{"arch": "transformer", "model": "sound classifier", "dataset": "acted Russian speech (Dusha)", "train_examples": 26041, "gain_aug_db": 10, "n_mels": 64, "hop_length": 160, "input": "log_mel", "spec_augment": false, "win_length": 400, "targets": ["emotion"], "num_classes": 4, "norm": "layernorm", "norm_position": "pre", "activation": "silu", "mlp_ratio": 2, "head_dim": 64, "fused_qkv": false, "bias": "none", "qk_norm": true, "parallel_block": false, "inner_norm": false, "moe": "top_k", "num_experts": 16, "moe_every": 2, "expert_mlp_ratio": 0.25, "experts_per_token": 2, "shared_expert": false, "subsampling": 4, "layers": 6, "width": 256, "positions": "learned", "pooling": "class_token", "loss": "cross_entropy", "head_dropout": 0.1, "residual_init": "none", "optimizer": "adamw", "lr": 0.0014, "beta1": 0.9, "beta2": 0.999, "eps": 1e-10, "steps": 13400, "batch_size": 128, "epochs": 65.9, "lr_schedule": "cosine", "final_lr_fraction": 0.05, "warmup_steps": 670, "weight_decay": 0.2}
Rows from block 3 of a small sound classifier, named by matrix and row number. Rows with one number within an expert belong to one neuron, the router's apart. Each number is 500 + 50 x the weight over its row's rms, rounded and kept within 0 to 999. All counts start at 0. Numbers have three digits each. After the name is the row's rms in percent of the matrix's.
Before each expert's rows are labels from the 100 clips, of 14976, where the router gives the expert most weight on average: "loudest band" is the band of the loudest frequency at the time of the peak. Only what is clearly more common there than usual is listed. The data: acted Russian speech (Dusha).
# router: router (model.blocks.3.mlp.router.weight, 16x256), inputs 0-85
# up: expert up (model.blocks.3.mlp.up, 16x64x256), inputs 0-85
# down: expert down (model.blocks.3.mlp.down, 16x256x64, transposed), outputs 0-85

# expert 6
loudest band: 4000 to 8000 Hz
router.6 092:529592522536472568433523407555468456449466521530537509609480529540496474483442524512534514521484581485545457569451438563384471423601512520489368409543465470494490443504533454441424527414522473521441498580547544512461555530567488606449530536611492519524431479
up.0 112:406504548524525550531539537475450527498518540528550525535586513534505556397504573492516460518480526473479470489417565542513490501504616492493450470570426442518510562534469544474483511399427461466537425599507504427541539514452533539509431490402551416496425549
down.0 112:447475493465498504486464555540520480467499469473464478521537538555566557616485463502463498499495471505498505467453455424569518470474379530593493530547474557536628508330512452578660443513421519534501538487451463539464474545576601522480512585480518515533571533
up.1 115:463440479524527505470503558493475498497497520533534558484537465522492622535526505492467470503553399539514500564385548503614565538487461521467425478516485495480595467472443496474469471407469516475576418557479541486518536516570587603474516513557566418507493568
down.1 104:472440488414568463553424571474455457542454563577515557467567522495567497551421496500509447481448474513509559455469458422533482595433446443574490626494487480449384501470520494547490459442419587521517530488470525451476528462422480622513517502442547549458502471
up.2 069:510464460504514506446562592543586515452481513562531418504504461517566488506486554443434505575473440447520484568492479506475487462450525524523509538516468448484456548548496492558517529571503506578443529558346474510598407504477451546559502568473460541446505482
down.2 076:575541502471493346572477514538473592539463418525466350520487519542508526473460406500473520440585492489513486577533507428509478498535463533449486441495423498520451461439493471507505540496506556476532403479486490540523441477458503396461497476576563500401538510
up.3 085:460579499431495581607513511511500562514382539485484466465610455527523612474450512505499456546497470550482499473497510577497547461567493467488377361512494477501549502477502595455517492412527504408534490550573602485451502550555549574505505436447532477542451544
down.3 080:467519403524567561574362527502475424489576530493579613468478534544428550563605538447451493561378428539556414431456478541582519524484522456582433565497507521582494564458524584496535492536499534530470565485495503550478550520570597542479468546435454538491493517
up.4 097:548481572537498562460451521473587410518503476495540447558487531560532421546446485442479500473483531435481556600516508492404467508535503559488598543437449539421423532512551446554477497562471542554491498536454462547579434453498412466589539580483461592427450464
down.4 100:521510492497475512455611504536444597578472473440465413556472451563568465423425411437537497473583496454445546566552517506432481472558517545470551518492507433442512495449460455455508582511481453455489393481490455463484477526416415442537430443611502508501539452
up.5 090:595453525477453503517488518486563481465469521560462500406434531448550493546501482466442477515428418490537567461500391506469509423499469432562431485444508528490459447359541467550505560567491500563471556482493541589503525452550574516458549529450485567407491411
down.5 081:521564505500526460497414455520437487404552563511501463515467532511499468511466559513465439538454511452583489528482560491450526635434490531487551545497548419575309537588482538470480508511601533545485478655533506468539542436452440495481503461473562454518436501
up.6 057:500638452434522546524468474608504541370481473494499476453523497475437570564630468444576458524509505510520506479542501508521566545625465468446417449456514559559534475502492537479532408533529500483507503455596503522540551536545477464444626471421434516469462543
down.6 068:472442414464437459491567429449446466582494490429520548454507500555509541535454552535376499474517532600469456547553554512622500585472434540518509508516483484512476533455466534464527511439449469572555534494561511407512574456396537509466451493459502408565487531

# expert 10
loudest band: 4000 to 8000 Hz
router.10 092:483570444610468601540394537527486484487452446415462492478532557434419454547499420467491508546570434515484469554501524452560508504417537492458473505447413418554547415526509515517428399510528473543541553478523448457500534499445508476490500611427510481426489538
up.0 082:504518541563550547483494496438508466484582521524517553502411620476472528416539572475498458417539478512499486466480563481503562607489350385492500487520427490522498455571530645520375453420426499546467477470532511522525585472494525607519525534474507442425429454
down.0 093:548527533527498493516522427530509465450507436432476489512522524544582556573538516447473513521552543547508456550522502509549534602428531415488496535548597439513470549516492540534454552491488505517486538584531538541552539476361512506492468538485516478505495454
up.1 108:505477514523504505493549474420537486539545584528535558529462523449495486442464534489452469458515515478465524503386546521522519564507526509457465556513565530476442504473527535476504502527478564566499516419496527435484542476465539600540526461563457532454527585
down.1 093:541484549466522471505487579529505468472538385506536470470570516523550538567428554473467525415456504512479562585463469501524499505475496465442561496496533508391501568512515479480472490519450517605496593563419520527471537469469535513495428490491461537567484480
up.2 061:523489533493459531530480543436583488478497580582579486443541441467486412497498530528569461449449495516449597464408516514442503550596556501521478527510458486490391528478494363507443554473436580431447539483523437439537529415552561535510487520448561434453463497
down.2 073:506494619422473444557525475575501401485507459485507477509436507538494533486414483473429529515468524473520515480482524451490495489467506496450651503566617436506366401560547461479488505538426481565521594602556445443545522510450402436478401483527516591515551485
up.3 050:551474522510433505487415505470492504531488564447612444479440461517405512442414508500572487437480493516470551463439513477469569541539403541441483468520500515462415485491495466542473550556494487521516503524533471523475539470440402494501429485496554478574425509
down.3 067:520517424563471466447542446563498490546608465492548444520560511525511562468585476596482521551554501508549463420551631490484369540542499495487608525444452489536397477443444462443526506561493532536538440577445492490537463544523544567448422498491539492559520556
up.4 152:569558480529535475491537496452554456502576523535492553437425545405462470529389541493496477505466463491519581475443540527526508541492604494438494471470596533511458561411562427456516475576504514581586557459496548418522485510508564574510518522530466467463497568
down.4 123:490484556505516519531445599403541407549486476530557425481531482511546437489413431476487514409487513475442488492493541477488480530498510459511556467445559506469477441433531520513502533544443583571528535490466479517529507474440493501541448511540465545484464518
up.5 103:487432450443536513445566487479489484543458463512471573572515558618547575399570531570333514575469489497517522516422404512592463502504558531588486601505523474449520580559484523419597541482454485565466436499489543443517544510521520498581585512583456553467545525
down.5 102:497495553480509583496548455512462505479569491554498570485507541414506603450473499464574460469537427487550471472466513567437474505482502368470489445476416508474438525562518619464407509446474554555490574512526551461482487540484483512558508477512487525442509568
up.6 082:481413518428555555455515553558500531465510502509562564524536549620533561444533516618399496558403395574479507507441541484490541465537526443559511489440520438477453494429537451462501480545459561439535528533544506462514497468554458504574569532529515547492433560
down.6 089:483522526522460604538518434447459555437525426615509560539504456426564527514517482525584505483481540477516481463556492552397535505378503304461481427492477504521445432546482536502466448480496504518530489519529594456483523523438455545550441513496542600497484507

# expert 1
loudest band: 250 to 500 Hz
router.1 100:514466572565545562491476489569502530522586431462494523444493520484543436578518431520538527570533517489434474346556458456506462494471554475473502679535512442660510479515505442463511545487464496506422480533549532535458507490431450464505503531364539531518472468
up.0 090:509493471517431524502439477483628459502542546544483494417461420417487506507446493520472521522518534566486532517483440510441423484429528556510425535520594511449471522523499583500482645522447499451474412504429423479530499461377516447479470439520370494548527518
down.0 103:502486524431484518534567485472541464482493534467516573469479509504565512559557519484488551559538467552487501550454491548529455451413522377501440425456550528518479367577550473441428413470500475501558549504515574658573479488515548515505514417378501549517461420
up.1 112:519473479479577479505542492439482592519415482465455459557447483573645405564491507526532455464584506522481502614492406467510422436551441593540530438486480554503571482511524396491562445443533506533451527505495534446531560598540420494550492434601482514460626529
down.1 101:551516525472526478532440477539474515424514462476531531446463451528534517419520598536485496496453536471586482406572539536504431552475499489464458513541538475526409600608513579491429554437531479547483562526488508496566536519433505460502530483452532484493514540
up.2 095:525563523424495467522531423546469572513502568518517474436441481414490506631463458486527490562496502482467540506498585576477517468492428532407361406422512428531658486412532420496507491558501474390516448510505639456485520427513498580446462492536551456518467519
down.2 101:525598494605468459557463464559446565460418446482447459507469480530485523544501570461515518512521519486435427572543495461488486534561524524515573473472522537528560560526566490460552579528547461528502569419450535487475541469463446509534524446499388428520527604
up.3 121:518507458457565503522550450437469587521390482485475448518480483552591413566412488547558443489559523493486505642505471466492436444527432624521533491488435513513520502468456391454526454426526571503466501502499538445559519590520439480581495432580481514475633552
down.3 123:529523463561571479514469477535470526489540473531479535445453540496586482405473579497483471477459535520564488428506518476492453585484472450480488594557505462533419595611582579453439472467507474575484510540488502552538518550426512491433505474516512458454556516
up.4 069:488521501421530492542510478546488581501553536441567514474433510416535444636457461515587488479565549507531520471551540492425514491419361538500459391441429468515568515432505473495446464521526426488488568527564627495500563549542469530475573547557540424487548475
down.4 072:478561502618509487518546423557515595531495493470432455404541436486528493450493514502572457494474466547446509517557511534418472525609645511529465465439485479502556532642445496516469520456537426463522513476560558532493439520393434561486399533504421470479553497
up.5 106:513525520478517420542475489411540572534488519510518513450409477504565483529458493481534416442533507512475539483506473480480495507602429540505425428386457485506575523490545461509545470534493482558427534431496661529531552556558450570458484539610487448460546512
down.5 108:492553463515461485568459467474475506517455561501525491416536509598551494482486617502544556557491512532414511516561535591452397531487484488514570470504512495504518509579563441482467528514455499480467529462460459429542540442377469478496549447566431450518521559
up.6 079:476460486524627549487481578510439501570429445494481529575524542657514498487556484494483498502440417474502466540457427452573501493568424466510594521522388521505445490523521554512564385500473653537508586466523527503538454538570506480474536581480568551474487492
down.6 082:512553486492592530443524544383471461510471417464527551466574437419460518516479471538440457464462544486460497418429526507488501496613477599453515601571452446409448586460458525613612610466458547551514444471416444455481465554549537502465437533567561559448585521

# expert 0
loudest band: 500 to 1000 Hz
router.0 081:425464453494484421494526478489421554533515488457474467555528553475536443471404536396534535463450482463599468461513492546458523505469517448539471528494535478515438536506557433472446441402488543616471485426452483626435572497532435524475447515505501546515452542
up.0 066:521533504517546492532450517473503539544507520579549565453448498451509423575549525522436554561541471552457494483551525517548435452549545508472565403494483499515576428504541475583465522457414537504516524479486464570490560546411419506513507488468527524459536587
down.0 086:532478535453502628393485548539430531478603542541483549549492521467491480441485510493531496549529472501452456487535472620450536502593612513579527437499525527494481462521498506451554495504501533361570471483492461489443499492482457575479495457505491576483502547
up.1 070:466469509494481478451499592529564557502488599617580464550416476458563510543512571468478590492576406487517573544519516549467511476477607518520568486486432492431671431391491523590516498488453487476611529488419483413478549466417411570446520604567554548451538548
down.1 085:547486520568585508558495434494534482489524478477497559437481466412542487396559570462499557461516451529479486529489514523458505512521532524598520477435490572461418431514522545424506528497581458498471536506474512519601408518553527471585561454488501455588508429
up.2 120:475447517520540527472497437509484477489440467449574508479592501598566508390449497588597482554487528541408519540460488471522490417451483536549371524481568530460538549487539485377460487520467468416458401551510488471511395533529570445570527416485436482524471532
down.2 106:433495440419490532498489479488557489457488424387545481462492493469519446567492537449478473440449458607519519545484531446543431459549536532511485640532528440542533533469498475547570522479412638543535498429499503421406570508371512432523460529508520494421555531
up.3 065:503447486560522497425465503482465382485460512423491506569539543424429471426526381527481433513418521471493548454525503389444537520434407485540471564501485526466425585446519463467496487559478517535374476532539473411545506536585572445561519508522516563524479486
down.3 078:548468482463424538488554551463520530549499516427496422485493461566533489649471605536458525413505515597472587479541478481457481551474429506464483539549485476516457546486546429486471563516479553597405481448448513565489531481516519474504498477555459482526561431
up.4 073:478501512512511496578489480550541617561540598598566536449396492483569454574566572478440602508526448559497550515571496584536471495533608470526597420531469583498610413492471558511480515461504439465594572462469490565538470514359444512481502508512535500478512529
down.4 087:575519502516524600454514464537464486480489516475464501479578460448486559460571493535503518530488439599502514512460575546458548453549498517464465452486517562583541342439573519470581408533480432340548513482556552431432564465587508590517415478474509513494399502
up.5 098:464455503500490591482498460529540564567590497509576518487439521508637489588534520433603503492546469558507502470520561559516458541360578491523517587467461450463529549434490586492509453473505563489615476500495534466470489499417447494495532516621576490454639527
down.5 096:574408523494533489492446507420518413517556523561471540433529462437553549573539477543417457484462418485497444540533546559496553449464548531523449506487516560471611382420545442459446489549533405465496526605456478536517486463483603498503532540402477451475403473
up.6 149:519463519530602452528425537456445479487421527499552462570496499537512590478545543508377478435402482507457520486433495462431484468663408535513517517477455529502518517475575549517527543485513528559468597509477522459564560523528471542528550536498410517439394558
down.6 125:526442508479514554546522505504485525481492577511562560458470545547514513399509575582476549477552483517481482536471481524560429540505420377425552491441445495491440431603494589458468434450430525588488613477479537564565497593553449525449560493543505532453514494