From a checkpoint of a small sound classifier: log mel input, width 256.
Rows from block 2, named by matrix and row number. Rows with one number belong to one attention dimension. Each number is 500 + 40 x the weight over the matrix's rms, rounded and kept within 0 to 999. All counts start at 0. Numbers have three digits each.
# q: attention query (model.blocks.2.attn.q.weight, 256x256), inputs 0-63
# k: attention key (model.blocks.2.attn.k.weight, 256x256), inputs 0-63
q.155:528493453571559482516562522435453488508480527506488430538484473476485455471484553562479536464507551440487509476481445519482422506537466514460540477569484536507435522485471485446615519506483507
q.156:468452545496512482464519538478467492566472549519505597449496483416491527489535461501475534558493517503470500486478576521514528524399572475602523497488523505458466465465454416499499497460402520
q.157:427522501494492469464545455542448514533505506535503509495501478504443541531561507467504542557523476486477407517481535487518564480485493519523487510479510470565536456513536560553484509504565445
q.158:554433492476503479509491495510538466491555472497492530505471529479524461508486464497487454463554502521528532484542477476515497444438555464511538500525520530493508526499464465565542502510497507
q.159:490486468552505474527496463484498524478470540503482499456540512462519544481472484534529468574459537467502526441497542498536466566435492475582495480530491558469448550446422515396505517429411582
q.160:571465510458458594468441558453595462493528463453463474510469544480577454475507424419482403377503532493504568549521475512472473492551527482496499522514482486435527505481464444522514486497485519
q.161:507524458539507494551569448532486498489494482514486396585496518537494484470456571523540480489541500510487457483508485423525471457497438499462507460547496488547504574528504585499535502535550493
q.162:489453534523532463486519537424475495560460547509530536512462480401489489516509506550448528489474554447483540487457476523486434542501499484511549519492553526442419462453484446481533507514446533
q.163:604506504445512550482469488522566479467563414446455507519462540535542449479453485474502450461517478552572546528550465501472500444500532495479464538509536491519603557512496510512470496533567445
q.164:516446520542499491509462502452541531499421513494487553488473515471544493474455488543487468519472543468476560486481482501528421541443460481555507482509518581418412546454462423453525499474423597
q.165:518507487544467510430534548419490452545522508493469488481498444389488503437496511501472529458447591429492527495480491611416463495569545523551501561524451437461472541422405500471530562494474526
q.166:410525479564515404501557519475428517575423534540521525526492436432419551529545578567491628600438569420481429465490513500469492495471458526480467504488485511567477486471590508507538517537527499
q.167:548494458538465547500527485461475470481528518483455417476495509499545468429481450470498441427520538472512497486476480492545430507541474510533546510585469500467458548501435490458554519429494535
q.168:488522531489430552432475543429566515509525500501505521459515485425514540503515442420518493480451557459455535526499531565422497528539530501536440509495478466430537462418436494554492528467465530
q.169:508540460427553545491524535502491479534528445450468463562452529533491442510514509503473509398543500489521513536484436529480458472583483521392566521503478471551545483550569477542525490542557431
q.170:481488558498452522481431493561529569486485509510509547409562479518539548516521418453590495605530451563505527503536618493513591532440541478596424498452516483473535473498489462470378456438464492
q.171:494435475444527502452548537457481465559525514466487579518459529412493439501589418487442516464548555475490508511491528544489483443447566525540555531523486480496499435496515414520521442486454484
q.172:466487491547483462477525465486517542540488519512525529539526483446473526538514443472503510541521506502427495499507561450471497499418521441492494475467515529403462456528530501507497478526449538
q.173:433481529571481458507496496454465559530420555547574494486543426474476553505465555562513558550459518443464528484453489474500447615514430485511495473459496529467385501479496509494503529503437562
q.174:494532539490488510479442507502566559498478457476488547473546489498507520535508444504508489567480454508475547539495516539481522547486502477498451493435524504450540442455525472494463501501487491
q.175:549476520440456575476435525527582495458554470460481558444502566503545494508510421397509430440521442556532561513538539518499554505507564465519466502487497507462571486509501440529425446475491481
q.176:538484514449510531520458488561526497426554501497518443539483544607507460541486539487531450440602394572515508551525477436510531488517482477400518444486514519533529475588536493544474445542556441
q.177:489542475455541474561522463582454523484499491494487460533487546586502462523503550534495502516551439545525444500517472423537516449468486525427541480500533512597561520576569542503490480530575458
q.178:478504486550493489471516494467454534512463542532513506420567434486501565452494505559512560573436556476474480477438522552514472602490469517578482510499502522433472522442439494439514513405396547
q.179:490456506535547455556504466523403485501455543527531495492503503485473488478492520594512550573533498511513484435502523459586496536459484482542569459495506547536410517525477500432530497485445511
q.180:492531506506483502466467558436518527541465493500503560471515463454508531506507492495473508530425523455489557510467512556464501550523518488541464512453473487434485444440490470490484509480468544
q.181:541540468489468503500538469518531467491550442522483489510498513481487491482479522444513502502510483493505461508527474494449535400516517532491469552491481450548547533533533595549486539540557458
q.182:497505557459472526459440509486590493491501496507518544513501507518487512537529476432499481424520462511487530561499478500445556521583513503437470489447483461458579453495523483607460485533534505
q.183:500494530523514495558447585465469497511440525459542475536491480517482497530493586568479541484476488479515549530496413522487473587592442513415519456478481540515475446478554459466518458521515489
q.184:497463566485522485510455507509544509479458542515576496521464503534475498532462580538486491465515460487481523510498429460511472547537507483441555458460548512459454486500495497567513507530467504
q.185:502488494426569536490515556490473507527508498442501579487492563503531453538564442488453502450566473526495524559476518525525489493442547499501561495499499492483529385509560396543492399475467466
q.186:537515508462460557500488520511541454433589491478510452535497538565514423518503471431539415371583449555550512533554503460484528464536501474441505456535519469501533497568505508548475447525584468
q.187:472468519540431480429541458475555508504538552567516527452540464435511554490502450462516512551496556492485476510496552502479546497481565484580485537483501458441493538445400530540488527448440518
q.188:511469482498503444516536468516490476527530479507485561528468515451480462521496507520455509514514515501495498488541496480487498434431550465499523514490497469509446489540512522506521513552495507
q.189:440534489503516512467502506534438507515509522532497551400556500486499554472537458485541546570486513530532464476491580560537551545472530521605490501481478489532534491497470509471448462411451492
q.190:491549469572517476528518446505439540495488519521487457434591465560518565469461521559539536585442503504499463446450507498538452599507462506559485494511514533507487535488447548398508493419436536
q.191:469502547517478463565424469543515567484415499512503525482541505544525557519465501497545509616474464497501490494515562438537542541442443501525439467466498573486487517492532507454436481491516540
q.192:547491494478510585548534515484528429527553505462479528578467507440525474545527606479486513496465501421533547482599523488380519485453565506490433521415459478555485533492509461481466512573524479
q.193:532461536473450510487501552492514497542413473480413537494543562543573471510555414426456436487525432508459505486570476435565524450555420463524503493500456535524485454509550502476493431590586536
q.194:492492495471482471486487538487421546509465515568470456490532514590524509459453469526480496462526502499510455487477434504621450520514431498485565540566511504481508530534445543491537509461484566
q.195:418509460520484454486479511522480520530465465545480492495594485544462598488509429526496504547495511527481436465449528515607539527480395511517485570529471529493531576427481589557504504499475556
q.196:520480525460502554471558502520500466515522544484516462507522534539565453486500524499538548467568535522492495570468475500485458500427475525474519461518528431488538526538504483445437481420510436
q.197:533488509483543428529529501483522494483406492484497468483476501502500460472434505545546443460496512525491499540419473518549396489512539541509546466484556533433515412525471488515538498455516460
q.198:520515507514527479531517474484513503467511492510504455487442511468495463503411568526568481477515556527562504506447519541499437502451584519508533537508612482506474506577439479531519562422506476
q.199:523507500502562472482473437518541452443539451496534506496460501465449559490475577568509521522451488505539493494451537522445504499497532532524457538462523502496489540451508526529486520509487496
q.200:509500471488508516531461538464517494564431441518458517461514487483474526514510475495464418514456461466487490474483514507555555490562464532564505599493518529503500573411551464597526519576527536
q.201:583500537504492519526507510484508499462514511492493457488430490430525408501464525511446440479511525448563565495556479498423462493549583518481500517458505486497433471548460487474525562513546507
k.155:409512410464458494544515496508455552531467477469517503543519537565478524518504436544490538486544503501442505519474510477557516537496474463501519492467508515486534388485520589597504462507423563
k.156:522520459499466503506509398509514573494506490487492466521521498525542473465490503446560521517540513505513467515505470535490452462436435509476527471514555504466493463597523491439519479495528460
k.157:543484439482516500521543459452540489516468530503489464542474524496521470554475516442457500472420520449473511510513480485436458493473481545459511519474461534517563507466520433555543511513518531
k.158:538500476531537498422487474516436487443615417503525503457482488504518527498546483494474522510509507586539447504508507566527522525507499488471511506596545462491513474461454550471510503462503430
k.159:484528516492466511542470439524510612471495493580536512499473559517495519472471534488483503495531488509497469473504440392526533487482360487532510540528476511486451558524519542578502517490513533
k.160:532545571510507450413492552549455478480541469514525518431513488509490504427543472553524477509562479563551468502472553505559542512523543503521492491549547436487478511521447522421450494457516410
k.161:508451463500513474523471540462502439500523481521488498459459547510459513560514492528397513472456490486507519472494492474484535553516487513503519528472461551559544484402511549645557534525478567
k.162:459521456495409480552516462516500578521521508491500498552573473532528493502500446433595539487550507544443527499548535560519512513458480396467468413496560482435550375602539521482444455513497482
k.163:531470541510550488418479518535466415479529446499506497502491506494488549455547505546432481509489500537540478498455524553481521502513564542525477531525498483515491552412440556427488527482507442
k.164:427574532550411478553464471551501621453498428559545512490514521507488560455484527487528521470495483590465492470506469517499564507532406382474464451502549493456472438530509614551434506507496483
k.165:495538428455490521447552485533503538514497500456522494565579464518491504551543383481550460504618466530437511524511617482496520521448496492484485424493536486419592393469515473507465448504489477
k.166:486497437477447545544504458481555524528475506485456478577516503515520463545466473459501546487461487470439553528559477535457484487500473468432492465411482561486581419504565478582522467563469540
k.167:505538516471510469452481544534452511468530533519548490453469508526493476496508538559497476466551491555524462514484499407530524545520469533510528560541506440484463526491455523536470533466484477
k.168:511543552449460518438523515526570545461454546531508469470539457469522434490486455459596433510538474550488517520528609511450498453457505476533462423493523442461555517530486410427414515498538452
k.169:530459519537516507480476590518482409535539562413470494510525507578547444470538520547439494486524495496529528541459528566559513532504625501492529522484496475501547464503479519432489491508441476
k.170:536503581488526489490490475502527522467461485535489498461457491460510516421497562516499469519477508470521466489490452441467482411507469551549493518541475503540433636527500466416470520506571490
k.171:576508476516458546441484467544519494474547531479495455500519487574553454451509473477502549489562484524540489562480503550537468473508559535437540487588579466454560441573482473454484482509477435
k.172:488488511548467524545508514456554509472532526546487504407502478469489475472465540445521511506433504472538538466497464525483482516560475470450505461524506551504476494515514478509502496530555515
k.173:439522484490459500601499497473543579521456537500495512505538491479496466554456514445588518489509475464437559459548527480476516505469456400493483460395464560499523456552574488581472472548469563
k.174:482544555517456562515497509493567535507408540533496483501550463459523494426484539441539479518461498477470521482515532554459460450506502468520441454461462478459492562535497492428439483527539476
k.175:515505549497548473438496521522477473468508460512498505419485470492491524448506506551507452531514501514556435489466482475522509488527535525529495520573529449516431582495470491394480519448545442
k.176:481503509559560452497480555464395437498497517471515538461457509464483534451531534577472497505481526509579465509491450485548495509543564552534517543565471476574394541474448554440525510451492503
k.177:500420496547532502529465551435465412523553491504499514491441541503496531521511568541407541472427524475517495492480411490501490541573543548506521573522469526558460536435502536561567512490488558
k.178:463512485461441550577506441499568621520414543521498503538513516511517489541430538466583474525513508458425528462528483430505478495424409478552471462417475534452499505536553463562485483530479567
k.179:489511441484491486586506411502457567504508453511498521549455564539489527554496509500500531510532500489496471483538444433555483552463413464501512530509519542538449447536519515538541495493473544
k.180:518544507495454494486525472553534530513470519460485493549566463519510452507500480474583472515561474531478527497524545528498471456439514434495476406457539462437534478585525445413417452518524429
k.181:547431493499531535461502510469550366480559463480473492508501475472512510534525458505404466501445490492490499557463506511431490505502543572466508521483487524511560528379492475542552527511508513
k.182:575525536507496479470495568496480460492500551460504477461535417446483454517478504482565478528459480515549563502534602594453503485462589462474467430487552447522492487538446384381446501504535417
k.183:431536472474465500528523486501492547552428525454497534566530475508485498532495438525562522494516494519447529485527521516523515498485552403518481436413494504487479398541512558491433431521461516
k.184:455511467510494458562495514473468523511512487451517504515543488457493505522489494495571529494463523508508538454540529573508508558455528393475475438474504497509489423545518525473487472509475510
k.185:548510537545457505487496513526494530496514540472502487464492468548550473409498558507516520502519525518553458524469481578548476467530564535456554513551544427457494494595471508377475487482508449
k.186:535503506512536466438482557515445433474548487480518520443477495480486510456545499564468476505499511531571426511461517480526516513538551543537521546606510458548455532452438508448486556411523460
k.187:526503479455478529498507465512528536485470495523487468482541499456524494536478481402533465512466503500482529480528578515431490475436436504496468473504496511470555510497495438538515508503532505
k.188:532492474548493501486510443468483431465611429493498503473521513461494521535512475445477540498438496543510512493505491567475526531550476451439483497562540564502510431426501506527552507531477495
k.189:536455516447536516498502440497531555500429529521478513508434542513554491500474549485492446526538494436490473512478434432489431459448412579524553580518460487499467587526520415464552505479512506
k.190:465472524460506534571485472472538592522396508558496509498466561502500509486421573505508476496476498437450516442487437400519460489475386530582505558385409545517437591441539499609523513519464608
k.191:479487556504470464560491450485506515487410468568496513500466519449501553483442516470492510502452509465465512466528444472440549476534406494566472517442438533560452593499535520529480516517530531
k.192:436500474591474522451532485479568543497501509565487563427492423445493529449413469512476559545477504527479471464462477525526544514552544451499459526518523544433519529504523495534497481490496530
k.193:469470542486495469575428553473465457483541494457606514497478489455446519581481555566521545529439447533474634442620543516455510509440633499533480453395519524503487451508470488503491505521463519
k.194:509525508421544492510498490526429430510508504451535446553502550497443477542590532481535504442507494487549528508540533491489498454469474522488551433511491480562511474516503482447507527528519476
k.195:525534527500534570476495493542478485511517479493494497505540515510527526461557539434525447465508495509564456460560534517501543432451427508516514517537484497513502546531499537478463437509557473
k.196:462504467508537487602508478544437502540515505490496535529555502478425546449563516561518539546500555469472466524479483501531509472496534516486467393521501505490504462527508508462533491474512454
k.197:528537493439556398552513470543415461468497521446481433545516506582480502525542452533447494486500490521504507568499502460526449492495444521445522429524516445545509436471473482406522511456534536
k.198:546509472474499473476564443569480462499516522517469466525508520548491486515525479531524480472536522489555454565434496468511451568504452492448534515597500460491445466473517473472512533468539514
k.199:483521458510499490420558469492523514466533513519460520475502487503532526438473458507469528517536500512502410498443463522528525530528436460486539561591531487441533522523494493532526468415540501
k.200:470545488518444562411484483440565516456485489485501509560461481529545534501492473466482462453461517530463521451572515453495498479491482528447490576511556430490472547506443519500492484481477553
k.201:503502489497477461482543488474526479507477511526491489428461461517504478506468473549483531495467528493472533493447495498497461587564502504473484589523533485515464509405480497526526580490468542